{
  "model": "self-supervised image encoder",
  "experts_per_token": 2,
  "patch_size": [2, 2],
  "positions": "rope",
  "projector_hidden": 512,
  "nesterov": false,
  "warmup_steps": 280
}
Rows from expert 6 of block 13, named by matrix and row number. Rows with one number belong to one neuron. Each number is 500 + 25 x the weight over the matrix's rms, rounded and kept within 0 to 999. All counts start at 0. Numbers have three digits each.
# up: expert up (model.blocks.13.mlp.up, 8x128x128), inputs 0-42
# down: expert down (model.blocks.13.mlp.down, 8x128x128, transposed), outputs 0-42
up.0:538543513494526499475504476577470491489477506536489530492481501466473537467507502454485539495513491485505535520476529507513494474
down.0:538474485532519464501482502484459485479489508525531486471479491456527531479538554468505522470539483474538534506498539511487453553
up.1:520512507524492463483517507509488530470506496501508508467497498495494477514515533513492474522514491483497496482479476458512535477
down.1:508502492498497479488498499494496500498503500493505487496495499494513482515505499477506496497494506498504502491502497507513492495
up.2:483503480517527477511475478472543501508481502483474487475492508458518493476512493476533489495513462523502535502484490508554476494
down.2:473489502500500530490518533491489505485518484484498499533527478499507478515485509504492517500523460506504496512508502501505506510
up.3:489525514502520532496468462504521448464498515539505485496516513496493546463525512466415467492522493514484472484545485535470490511
down.3:444506500525506498516501495490503508494496505512489494485499518502521515503518495488492520479505524451525494525526503453468502492
up.4:474474445495482493507527529478488507501512478528510561485477522486482531488487533480529538500509508544511471453525479466469504470
down.4:446512486474523504524541510540531465497490517536506500453468472472557487544544504486454510501523552448480491549505486522490511492
up.5:549477522529506512506501468489524506498509552473491510522468475470516501489467468470500493477496457508502501512453496487473470492
down.5:490511489480494481476477506507522522489502475489561455477484444507496470474498488533522493491525591525479477506523521514491507537
up.6:492493475444508537489504530510513481485540448543506510446501491498466506540475536525525482494516501503513525514523523488475519528
down.6:488504478474503474521531487479469508490488500514506510496502517499456469528495488525502479517545485496483477534505545464488444503
up.7:483449515490511508525499450512529486508520500503506505530499487500514512514469480484514508496486514505489503498488488521486527465
down.7:512519507546473531506498544496493492504469452516487471497534518509497540492498476494457459468518500446513480467502503552497499535
up.8:454513502547480494517517466480506504460500485488469494507480517506504465504495527483484527526529523487501443510519524525474512532
down.8:507486476511568527481494505498494492556486506521536507519533503480501471536435527469532457514525460451449500522481501495516451530
up.9:499518491482516464496501478501460475493570533506478509526504497494511485489532486506493502482495505494478458475488507504551491480
down.9:473486484468500497489528504517525420517535498545476526467469448526530531470492496473506483502504550492534486498492525495489475540
up.10:553508505526489531491485467551526530480494477463468502491497509502504501482486493453481514518498499502533507520456496518437446517
down.10:483441510526458432524463521451506534523447516529505453525501482531506504519481501517540540511510524506466531489532539485519481505
up.11:505473475490481507505469501507469451487513465470519528466559536482476512474525492489465510502500548504501503501454494512498495535
down.11:492528505493504533482480494472511524480500518505466475509502488547494480482524477481491514517514488526493522479472483489524496464
up.12:480503500532482442490473483457502494529513469525505502476487541475510507523492535515502500503502466468462514471506490497521487479
down.12:488518485495477505508522486495512502497500504511518493479508496489487501511495479500505499490509485480510507505485508515492499478
up.13:528519504515508511503526517453461521499493498493495517494521483489491466455489468506533482454491538517499529528487472442489477507
down.13:469544531505497514517500556503477498510467500500498510477470468509479532518524500478485536447539521516482479490498470480472514486
up.14:513535510476499497512502484474484542491508488482508492520522459477529494497519518506534505469526486527445486504517540499448498498
down.14:465487485472476522530485464495491510556501475518478515529510516506504521465503509444504497512493497495489499474494489494500507489
up.15:525492488506525512529465523475524447534471501476495499485549465539519502488503495528500503528468507499486468546477491480516494535
down.15:519449513504530530451499467485560535488522489501461493555534492472464568478492526512495480468489480528508515465516505488500488468
up.16:484529523500518525526534493478477505478520490520497489470501484510504480493522455449517472502502459454463507467483497524550504519
down.16:521509469531446546518510493516419525472423499488490546484529521509494515484502502474514470494510544546525473491482496485509526475
up.17:539542507532529477471499515542480490487490495510505487536492515519502467480498506461491506476510505461490502517495530514518553489
down.17:499432470470504517512459494469484515457538534481485511498506502495507560526522523519489467495449515512498510494475525507519458505
up.18:496527507465557481468467529532476493496498488474508537544519488531474441470528499516457505515495527470491496512514469527502487485
down.18:496511518498509494514472485517469481502476503501465530524501483489505514525496507489522520483477472525492557563455510495514491490
up.19:497448495489492486466522460481515462474505478528518502565529474533525485484543489482465506510496476545480517493493522550490468443
down.19:486508517477499490441492511527507508492456462522489503523496502478515543491483478457498494520537511493524501493524518544453474446
up.20:506506498509470501516487514492505485494471543523522499487494524545489560490501511477511459456503510547505459536454464508494520493
down.20:562560517522495472509537486474555537479503467513504505525500527501465452512491446477496487546476561467463474463489501454437469511
up.21:467523503519538540521498442504591465499508533486514487488501498532488507483457522498470480476493493486507536486530495505463498502
down.21:499488506538478508501473525517486501492456567497482479500514514494474497517543507496512486513492454511543474494511477503498523483
up.22:476512456498527492462495529531497521531583506524499465483516499508487497523456501540465480525546529478504545460518492521521493566
down.22:509490506512549503489511470506511476477481450501496533522523485495499540471491546537512521565495508546523482499457524496469520465
up.23:485529489527507496436512514521479503479541498504460471535512486507491474480530528508530468500468491499500495501488495507511532495
down.23:484507491478515481517496460497507519529501475492505509493504537502509499507477493492490476512519503506508513494471502511482510512
up.24:512519457503462502488533511485476495484543550480519461471560476540502494530497483528481497484489486495540490466506482523477480546
down.24:452497476467499468515505534551486485509503508502462487513486548516497517461531546478534462494502523489474494560462517465506511490
up.25:487460544536501504488530490518542513481516491476506484484536516466501536519484469520459482486480506491463468491467518477496487517
down.25:472475526480500494487475553484528498505495460505496449500508502450540463448519517497486511540559526509503498490504527482518480531
up.26:449427507460533489490498525457479472541511514520502469556511500468507542514511455468492505448529507489450577497528495484541504489
down.26:501548513508504591508501461558487522443472546459471566507490487476478465488511511485500446551476515541542460505515505531516467502
up.27:519531522517520500560497519516554567519526474478490471528538487470482485470500518502528472523501522450518494459509506500514518462
down.27:479499531507508471476484479484491503543538498506495503501509473500497520461513499479500468449484483516523523504523510524529499489
up.28:490490530524524453482486547484465480502525518442540482531501524501464526492511488501476492521472501465524455457488494512521497476
down.28:508539447524463506516510518493507532531497498475464521469481518527499483495481480499487533517519512529477524559501498477504514496
up.29:506527525527504523509465478499523523543484507502499509491499492519492519496484490532474514460490508476506519515478467501479446478
down.29:501477499482509501464460466439510494505501499473510483519529502490520453470512475494505547470574520508512511509496533504500502544
up.30:522509473509516500492488495541504517496487490518497512514528485488495503475508526435489503489492524487500554518525487505471494548
down.30:478447506474488512501475505508476529504495523502516515450522544528503495459519464504522512482452476551496498496490495504487479467
up.31:472498466498482475487508545510461498473502487486565481516517464482486516503517468490476510494500513514464518454493495524507488495
down.31:491515479456483516466530516480518486507511490522511524490492519487530481458480531509512504517476493513490494503504493500514466491
up.32:476525470563505497489481510501489502474489445504530539472501495534506443517494514551508507520484457455472488497496511510498513481
down.32:510512555488511480472524505464500507445478519495470541509501490533488506515509492487491507481485487508532510520502482528496490505
up.33:470477471491500500490541548466462516459526494495536497514472496548499521517483456494514505513506509486515509467468514521501501511
down.33:498505491474465448541511488558501518495524472546476563482439470485506520508457505520493488536520501497505515513519501510468477475
up.34:529514515512488487512486520475520484477483501503478503528514492505465513487523508524474495476480501499492488469444516434474502497
down.34:503465480478490510484493503509476507519506519473490505496546477486490483470528514504472535511505495485529493489505491556457505440
up.35:453539493500517529513517510471461518513532495504503468508497485487517481540479472487478480474490470520476490513548523505504511487
down.35:521454497468474502494509458534485477508523455517507540503492516514444485480470544495556511521549541520537519524520484477464505479
up.36:485469486454514482490434524521505464481520514511467489552493437496509517496503472492482540538501522507482514495539511519507481490
down.36:484501517547530543530500472539476511499495542505451511507488531478501547495445522512501487528506483495497509476476512495494484539
up.37:472535537523482498479489476522495539496532536509535506513464492521518483508518493540510474546497465550473449447531516463520492509
down.37:554507460546488505483507495526537515528516475495472525480566584467511511484497480470483458501473505501484469463528493514490531494
up.38:489478556473486520522507503524505475537499471492471511498476505507465522494490514460494497516475501486529513527515482445523511451
down.38:475508478457460512503508499525525486475524508476506468491487446476562463506551521499469495455506495478505515479474497552496497525
up.39:522477502534525518484473555525505517485511480460511487474443511532486515479496521495472540495510490495472485518539521537476515502
down.39:525540498514515484509505463525476469501493540472513500498486491522459519492440518501512515539501454513516568543492536518462479467
up.40:498487479502450540501512490480510535493490524511514542457505516522533509490507525534511499471481502492486513475514493496463463536
down.40:466532483504484474503526509526481502498491498509491479506502515501503477518516514503506455514487523501513495522528488483553529513
up.41:511517486450536465532484490502533489552515493492503496558509542464494489416475535457514497527547499527475508479542508470518480502
down.41:507538452498482497508500497499517494510526485519464450547504544469534504479519485570537468508511477496519491520499503490529480500
up.42:476459508493520493495489526475490486527473497512507445450475508513474534519515469527462543525516561523509529483546449488521506462
down.42:488526475492536507462547523549517471510513519486476555457508497478468489532505508509472455524529519483506509504472483504544504526
up.43:559540483492513496506527447537490473506496475521432532536499463522476488484502504545510484542467480462502458510537464493484499489
down.43:503468497576511492495502493468538534523551465543520504501507501494522480514504495507519464471522493500508507531553504469464494469
up.44:491492539530525512494489514492546474493527462527472494497521498502530500575539518513488508501539533521469487480541488505507487474
down.44:463520513521441505474548475500451469490517545505493455464470460502522545480494458508507475528478501514494472510526521516426517524
up.45:494506490513522492505508498510509490506502488476512523507509501500491496521484499485485509503504499498493509496508480504502495490
down.45:522505509506494497500497503498489514504506500493491492504494505504510497519500494498503501508496502494499488488479513495507507500
up.46:509476473488444512534513465461521498498465500500480499483511529492484519489524504525521543508511487532496492478483482489496489533
down.46:473509483528468470514494557497460474520494474512529524536455516483497494527515528487491484486493489503498518521473520481482506508
up.47:540530515549489503471524459485499546483478501479478473465477513502476520468486516509536465506526443511513484505474553526495461568
down.47:483434508497496499474496507444542495561533485494481442537520484501453530495495441547525538501492518477504550475485496479471491487
up.48:513469506505522503487529532487496499514521468477487515498501464485536493498512523470514479476459471458505475488526518481505449536
down.48:465476539490500507486534480483548485520451523510478460496518516500526455492482517495477490517509499509484492502474513512499521478
up.49:493523475479494504484476574533534492507505460469500473477491476527528506487496500509503487457512523497465475501486516477511487487
down.49:495489514454523503524511499520540509470455549504523495542524521491539488476470462512510477555519466477493497512478500498497460499
up.50:511491519524484492517472489480483529483470536514552521519513524527505475467506447534538495487523506496512463534512486486504482494
down.50:482495514505502537489506524519534516485514505478514503471504523512522535509496551452468441460506578480477504457469479497512486510
up.51:535486512513524463461508503493525481498528483490493478464522508468456506518449505480544517487450488488526487524512542481544496545
down.51:488559460487453483516517474504481507531501550483497545471480510493517500522521479524507472503472478493499480503478514538478500479
up.52:516500502509495497509506496495491501518508487500502494481520505505487512505505465502507493530512491485505503497517497505485498496
down.52:502484506502487498498491490512502492494509514488495490507491494494512502494498493502509520490495501506498503499493506500506498493
up.53:497504527487526494474542478586458492515456521498518564528534530498495533484459478511433494511479456526535521532533506506520504492
down.53:498554530487506486496466539539492489466484465487524521445463510489480495524505532494475517470471449476489547544472481489480492496
up.54:497509542430520508501478526505509512517479475466496501492496551500524509508517466442520509513524471450513474462469494451481454489
down.54:492507564494442508530443509493508484542483483501493470546528516549493524473512506512475509508483511438514445547553520459491534500
up.55:451479464478487449507545481535488512529485520494487494501479496473529555441496493511455528489497512499504461508509504506503459526
down.55:517509512484494478480512519519514479457520495482494519504495511506491503476510491523508495507497503487513504510524533476481539517
up.56:498500487498494509520525482483504503501489488480529509495494514536484480513499515547491510510516477492509497508505467488544513507
down.56:496509484499494508504496497500492471510506511526512505497491529500517494489487499479525518490468479502498489496488513506495513503
up.57:519527495494491472485494495490523516513505485500529499487502488493490494510544497494472478475503498517517495525532471521501514494
down.57:494512511448496514472481438489498491497510512483518501467489477539507504476505481478491474504491531527527476533476486516497511496
up.58:506499479477485519495497493493507472529532473471471510533426507538463488535488490495521490486502492458541481499518485502522494497
down.58:487498491513506497513477504514474533481524460504519475476510560470550510508461476516493525500536453501463504438481513514453503507
up.59:485509513512484520468507492462567505531478500477533502437479522529483514492512518511472481525479540449507480507469502493498494540
down.59:484459482513503544482505535444510479469504488477453515556508530558479481506556483519514474486490527567512447483465476523510478517
up.60:484560523479480524490495463525530514493504458509438502433513507487489449504482513510497553579557492532499461506475476503520430531
down.60:436463505514487450502463513460499519507520491514546470475435522499501547521523471518505482423509459488499541494481524489510527453
up.61:519517518537449520524526510493502517475482524492509488501501530485528516508476486503475509522499509465524489489498469496503506479
down.61:478480492495507474512534482512507513492465471527480526494492498502501511516486473493530499497497494502477488496507512499506528499
up.62:527493473523484494530465509444461519502507533517505554488456463492495463498512563455501517502485444517481479500515522517478462522
down.62:482510542489451445526504500498529526491479488483501474510521528502508491480522483522472495471498544483481488498539481490492532513
up.63:534543495459503514478476535507464520518476458482542479477469475523475514473497501524476492531523529516495503514501477488506441512
down.63:502502484488477495473500498456520568481524498499494520540504537551499520521507473508568530461508552515476516525483509505475540522
up.64:490519506481527490526513523533498501507512495497492497493502528493492474499520495509494497486499485514494503508501477496486494478
down.64:500502496509507495503493488488505509486495497503501505501495512508488510496486512493500494510494500505492493495503503492503491513
up.65:450507509510510501511525497492490478484514543514499479522495473545484517485550466537457475502474560519481510492467454536530486495
down.65:509527513491522531495480489482504490508488498508477540489515492475479478476491490485512489526486524555505465515512524488537511496
up.66:478489501492520516465543513480469471495510470501527461487485448511484503541486478531500513485505527513467530513500492502499521474
down.66:528510491461513503523486493449420500479469543523492538535538508490489507489480528478485452515477484528512501498509514519486510531
up.67:491453510470470495472454483505547502508462519475467474511500514497479528457512505526534469505486481512480496482486483502493530526
down.67:514501470522455525487499518512476451518527523479539492529493471514487504484476497465488522543529494517528527498525488462543477479
up.68:464509500487506507519554502487459468495494510512495494478542489515517508515494484510458507485524477508546495486527489510522519487
down.68:504477520483565521517496518494483532483457549494500446489519460528475474492497478558523488479487433489462522480519455515522496523
up.69:472513504504471497524527501479504478497509504507488517487498496518508528503512502475452479485508513488513541496487469499513456507
down.69:513511499511497503505504499510494500495499498518496509502494502477493503495499502515488512490497490504476509495496499491484502506
up.70:510512454501514522475515542502531511530497480480450486529496485532481540552468507492512519529534490458491482482467504505501463469
down.70:477517467470490459534477487542469536478512499475518469513491503516509517507482473482480481476507499537501534468476497469493505521
up.71:499516446507499504548527517485497497508476499514486527474520476517510500565507512506513492488506467510516525460488505505532467513
down.71:453480541484509518459489441523477509445540517518513503512553547457483500490471523485502466492498529522550503559525499462497527473
up.72:492501467505549472484464517540459475502514492521507482541533456524514469477531496483512499500482511484521557458495520479485517464
down.72:499476502484479524490505485511463577484488520503468504481519500516486502506486513503550501508484492459527508539485481545498476511
up.73:510529501510466530491500444487517487521478496523503558491526436518459504501530479529515521481548567502497464484519509491490523496
down.73:504549490514521500493510520479544483445545519487427473504507462528518461457504494503485459491507487494504522506524482506531516508
up.74:498521503459514507507463494519459477531472495492486505490498511513501487513498476505494501520485425464528505474530512455509519502
down.74:502528526559531552490524466518460482499527537495497452488526499536510474495502506487495546409485497515513482505508531471486465481
up.75:498491449506567506497540509462500488510480505499503511523532493508504478513522518460509495455521507487518493520539505504506466524
down.75:481532502468497496505489514507501505524499529513560530514467516492544494490475510501508510500507496505482461516520471499502534463
up.76:513493490521485472513551503489516518511527543475505476480463478509510513507519484512492494529464462503471465539527534494458487487
down.76:504486493516504494510503502493467499498489489471506507501504521527525504459476503474501449475503508503496499503482504524483510487
up.77:547515498528511484521468452534482509517483433445499533512462491549501458476515492521524467449476513504501487479515452555484500517
down.77:528491504457482502462468551470514519519486531518529513535477489501549456480500473518498520509524522487478530513478477499479499472
up.78:493521478495475497510507515523545526532519531494507495489456517471521525468461503472550502473517502506498460507492560490517484514
down.78:454482562504479449511481516487473502494495453503510475510523551525548482487522546511458547492477514461497513460478479474494525533
up.79:444510542535501465502489504512546509499479488481504516508500513469527505512520483501490489517459539517455515531529477512463509471
down.79:527480482496470492489464531495464513526499495513524580506538494530505528526501451479427481503450506497473486464485477461507479516
up.80:514495483497490526534533497502470507481515496484500478511507482522536503500509491504513535501510505500499523500515492548461471470
down.80:513451488481500493518459539483463461490482500505485515479507487466471528513479500499509514511521487475465496521487503524506503475
up.81:518548501540512475480488505489513487483527509502473502469488535437486496482507531487447472517518492494542487505516484484512486515
down.81:519452535458481495499512508482553501547457479473462471504486486503529465475504509516525505523485534500482496519504514509459518503
up.82:496482519500485523503519565519494513485506531532511507461524454480518501556522503484495511464479547523501485507494513498507456496
down.82:503518525492532506520442501525526484490481491532496541484473532460551497483528472484461501521493498523479476473454507476539502501
up.83:536482501542523522482460475477539495525490498489508479528509486505492502499463479503483488487485514508502483478528503482516462469
down.83:514464488559529493515504525494526474491473523537474481498460485488460498443522469506488438482530586508512504516525443451526505510
up.84:492448476486459499461495525509462510497510521481491552455562508473485494497539482489478513481464507462524531473522514511535478517
down.84:493519521504479534538526495511459505456499501487508540511455504492494505512507479517509495556519496488485506464471521529491487502
up.85:534492505480459513503481505500478512524513499487487528477459526524508521471497511479477459519521509478492481496503518492469515475
down.85:476476519478480500498505500510488520490505503506503497513514474505510540570508445516500486500508526479535466485528521495495488498
up.86:482498556542476489528470468522514516486518453510520539483493505495533500519517497516523494512498463486545474476460516500501501457
down.86:482484464467457481486518508519479470544475510469478502550513560493474497517497518483506500499491522469511519495512466472484443527
up.87:540442515489508518473495490502447469498499526528450500502492533547536491528501456480471487520491494463517485504448478515514509467
down.87:444523450504450473490501485533524530496455452458472476476496467501506510506506513511489515471493492500521490518505516545528480496
up.88:519482537527473510534508475463476505500492532503473461532516556505476507499508493535475481475484497512496524499473488481518491480
down.88:485517525506500514490502520516494506508487491501505505491499470493467480515473497485505508484496512485483454501478504516505496497
up.89:477501516509536467534451470482530495497510502481481537501503508541540514462546463525538402551450500429467534466498431505506554494
down.89:503490475509520528482518533544476538498468547509491511471503527481500511526509521477517550519475533512477458478488501503517495472
up.90:527472532496490507486515489498515514468521534502462536520527452529543493526522485483519490528491494542519544496507482453486479447
down.90:483471503508524482491497495550470493503479503508530464510495520471518499507474520505451468491554514470531468477520488501531488545
up.91:486530465472520520465476522545466481516548546524472513481499511495467489484485516454500566510480459509521528532512529481482526431
down.91:490521535524484449466467528554443506512484463477544482519431487474500485501527563447460526495513505427504585526472536551467451560
up.92:489489508477511491495500559427515493524461455588522506501533521464476457493498507479489531484510453555468534474507515499532500469
down.92:500484493524469550518513485562515504487502569462486494542502502500516502501494477540487458537481553479538474527523505504510522494
up.93:493523527471483489478502503501520504485474481489520524513486503523505492493519520540449496445492526463510525485512531525520538432
down.93:483468503475481503498510497498500468523496484497510474501539481478527491484465500507488469526549491504467493505493507497451487520
up.94:480512481518527492509510568513490474528489502476519480498464517511495503493522451477510476518501472468475509501489530489502514498
down.94:509486527485481498490427473485554500450485504479447533480477527483474483468492555493534499527511529506476460489492517498507479505
up.95:495510453486476480526475548475510521502516484494492524496497499501551523493516471482488509547539438497496500523487495442517510449
down.95:444526501473460515481560511475445495498501508476508478478481546477460459501463499475504507515490567507527506530506530538429493527
up.96:536526500472541520525457501514488514513463459480494565463502479477478475476495524446499523507508498502498482451537476455475501474
down.96:524477486476473471495478501450510499468531513490480497437532505493484515529528508531542489553461452546489469531452505538466506509
up.97:515524470513504535500501493467480534523494521498458448479522473513524486505508482495479505513510507519502529476495516485516537483
down.97:514532504489510516525513525488521482482482487453499491519473482540464553511502508516477500489450467516475479532490488508506465494
up.98:525527464488451498516500501550523535496496471505472495520508529457517514487485504486516549574506517498485513469494506489464481479
down.98:405525479481503461514450505491470484501535546491478487492457520508504557530488496512481459480518466493489557555483514509506465567
up.99:519469550486512473516545481528475535494473495471560491493499540525498481507515508508516491516510476479519523525521501473529530504
down.99:464498462502516471524558571517531464549452452467472493464483456505477525533530461526497519529469447496507493517497473463521519488
up.100:469542525525493507510490494522456457518523486501511518435499469503513508500492525501504530444510502502509464507493516493470536535
down.100:502494510521496512496490468505505491481491515493509498518500512502518483481505522479518500492515484484511513515502495505485489500
up.101:513514517483474528496548484478470532478482482506547495468526472488528476475546522488486521534549441536497497553460460514450492531
down.101:464480507474492535508486523463549505528470485516491508497479457532561525517494493523513474485528543513500497489487472466492552499
up.102:464506546521522488486492502516491490464491502505543479491484466550495512513506495521461467501486484523499525502503481519485498467
down.102:517464443456487499473459508535484499450510504532533541491538503456512518473484499490494524521488513554492494523500480460502486487
up.103:500486498453500495480515519454509486481517508527534417525506475525501500489501466507535473498507485500479503518479522566540508492
down.103:500489509549485481522501517569459531490518499505507536487488446496529517522467495556506487485482443512466461464553503497498453509
up.104:529509492501522504493503491494505481520502483503493508491483494484508521503505501484474494500490498502522517477508488498508503534
down.104:499492490506507500509507515504495483484504499516510493510509508491492486497494500511514497496499498508493490495495515501507502503
up.105:508493511489471536508465481494489474491476524539472453499502523516490509470489561471487467473497482489526449518528473568480479538
down.105:480504529492460522544532478522519498510482497451498479451512521469521509525469458514502459515545519498498470502497535455532514507
up.106:514517511478526549456527518515466496496480513514508493493500486498503510480514489498527496499528478543509447531501426459492455515
down.106:453492504477474529518497460454553528474496487496488521493535453467511507507499506528558487467510494480461529474536497485549507505
up.107:499502454474475513520501520493532497485522494520493495487495502482512486531481491472487533484503491491466503500479437487485474508
down.107:501496483506461491483493508500481501519498517483490505516493499487519494478510517504513492476492524518505494475486486505480506511
up.108:466529513483503487538499528430505534502499466454472550453464506453511517489495527518501484611507475530532492505494483509447495504
down.108:530508470496454497495516464485566484532528493506536532544447465537487506515540516503463471528498519534474496493475475546479486482
up.109:537480520491512506496488484476518492512547491486516463498485493513493505474467496518517508442490557466442501489499484559511560544
down.109:521499472517546479503467466480453510486475545519468501557492464500509493478472484502510495550499528494517457550490497487533467503
up.110:488471480502452494491528504456459553486500526542510505438556497466521502531511505533532537522508525509500525487465522554497520498
down.110:500513525523470542541495495523489481501462524489525494519496502473479482492491550469467509418514495506551506481542479538506542556
up.111:459496522442523542534544485444527502526506506481543427510473497495464524525507479459533463508531529527495513467498484488467496489
down.111:519473461518487505480513498526423457520530508485483539493496484459545445515514527494512447506524513488479498574533461475527478468
up.112:522508435481482502494507518480478586483513472489491507497477487488504487515474475523505513533475517505546491528491508500494461507
down.112:483501537478518506488502461492509488568519503539506468520529532532510534556486516507488529464537473475469507536463486513507537498
up.113:488503494537453496503505499520501480461453476515508529463530486481476512520519544509490528485515532520507466503515496486503487520
down.113:517508482488518485510498501481484491486472524494499503486494516499492488483496504507470499485489513508502503473496498519502509484
up.114:517491492498512479480534491479476532472487458485536516491457466502501514501504500482523505522491483495509493536520504520472517539
down.114:529521490474502508470554516519503563532543519515493486497520483495504458489487511509519479519507531480496546492493501528498492517
up.115:519492574507515479485488533512511473466451526483434499512479522474494509474497468492468497457495547518477516524516531490499476513
down.115:561495479541487517430466516513510491492522510483498541518485475451497500445490477503486542522501493532522507522522500486471467501
up.116:501502512553491508504539559513499505504460501511494457448516555448488503524520510496484521484446538532532531475502521525544464531
down.116:523530508466495503472520479492501508519485526536526556482477510499522480480510478516461474509496550503504478493527425498541491457
up.117:535457492499497503495467534485506458531449510481457517478469529497507539514509519515491498495511519489516501449548509523538489509
down.117:518484549493504488524514473560524480447537480504542523519519494519459477477479515495452492549493518496540475488503492511496491536
up.118:492518530531516545525488452490521480483486492551531514492523504497489490505500502517487501511460501502479498496484520495501486498
down.118:484471547528456476529531541551503479531476519478516470488531489502509459526538501471543479520510565424508484480532506497512535513
up.119:494524505523524526491507530480491484528470458499478507487496498494495485506504453488509505522517542510508497500536475475528521504
down.119:500531500512566510513465535479466515460507491534500469553516495503484521498489493517541474504501472527544514543455497524522558508
up.120:538484485530530519488557504491543497485502530527492448511507514514516509529502503464518483512526486503526524501507488456474503477
down.120:495511475495486525475484517498464456503503461492466547530516507471495535508538482478469506498467491533533528557508520540525541504
up.121:502543488507494522514511475544503481500502497517495492515493562481494496481487479508505472517529488498546489523498524492475523473
down.121:493438511485507475524481497488486533479509481492546506473513491537495483488511513529515500495492483492477492506510523502531500535
up.122:485431521446510543478541541473464540479508541510536524474516503448536494521522512526463495494485436520552519493522495463482501523
down.122:445508458456507517514508461485488507467463521492459496490511552601517477527504535504540524494521463498549486529511527537444429491
up.123:528542494503450531498535510506539491485508478466504511485477494532466482469527519534522517465469500512537546531490498476487503521
down.123:484475518468552498469539480454445456542510508493488464520528468505522518437549450495487521518480455522467477520515525524514477508
up.124:503510458490509450485513509483505521520508497492456498495474486524482480526503510476509509538468536473527490447503510465533497495
down.124:553520518492491516448500463461498524528502519476520455462537505491523491488486518508519527490547474472504505525476475535473476525
up.125:484543496494556501502497541497521521522449502502485508511505514469472520540450486518501519507492452486483533496518489515474467511
down.125:502510524524518460495514474532519518439523525519497489495519492501494507493474492502486534525432515495556542502484532533462478515
up.126:484469491496539513534506489440466512524504499490532454538499493478496502518485487510465526495497485499494523498469500526520499546
down.126:501500530506494502473489525497516514496456472533471518506527483502467496522492528475485527505551455525498527513471486507520496491
up.127:515524528489515498514519463459490470503459499465503524529460501504535477509500524496476480469508488518528464496509498518504516468
down.127:465473441481508511514495501493502505483548491524499461469500485494508525501516495518530468516451491527503497531542488486504498509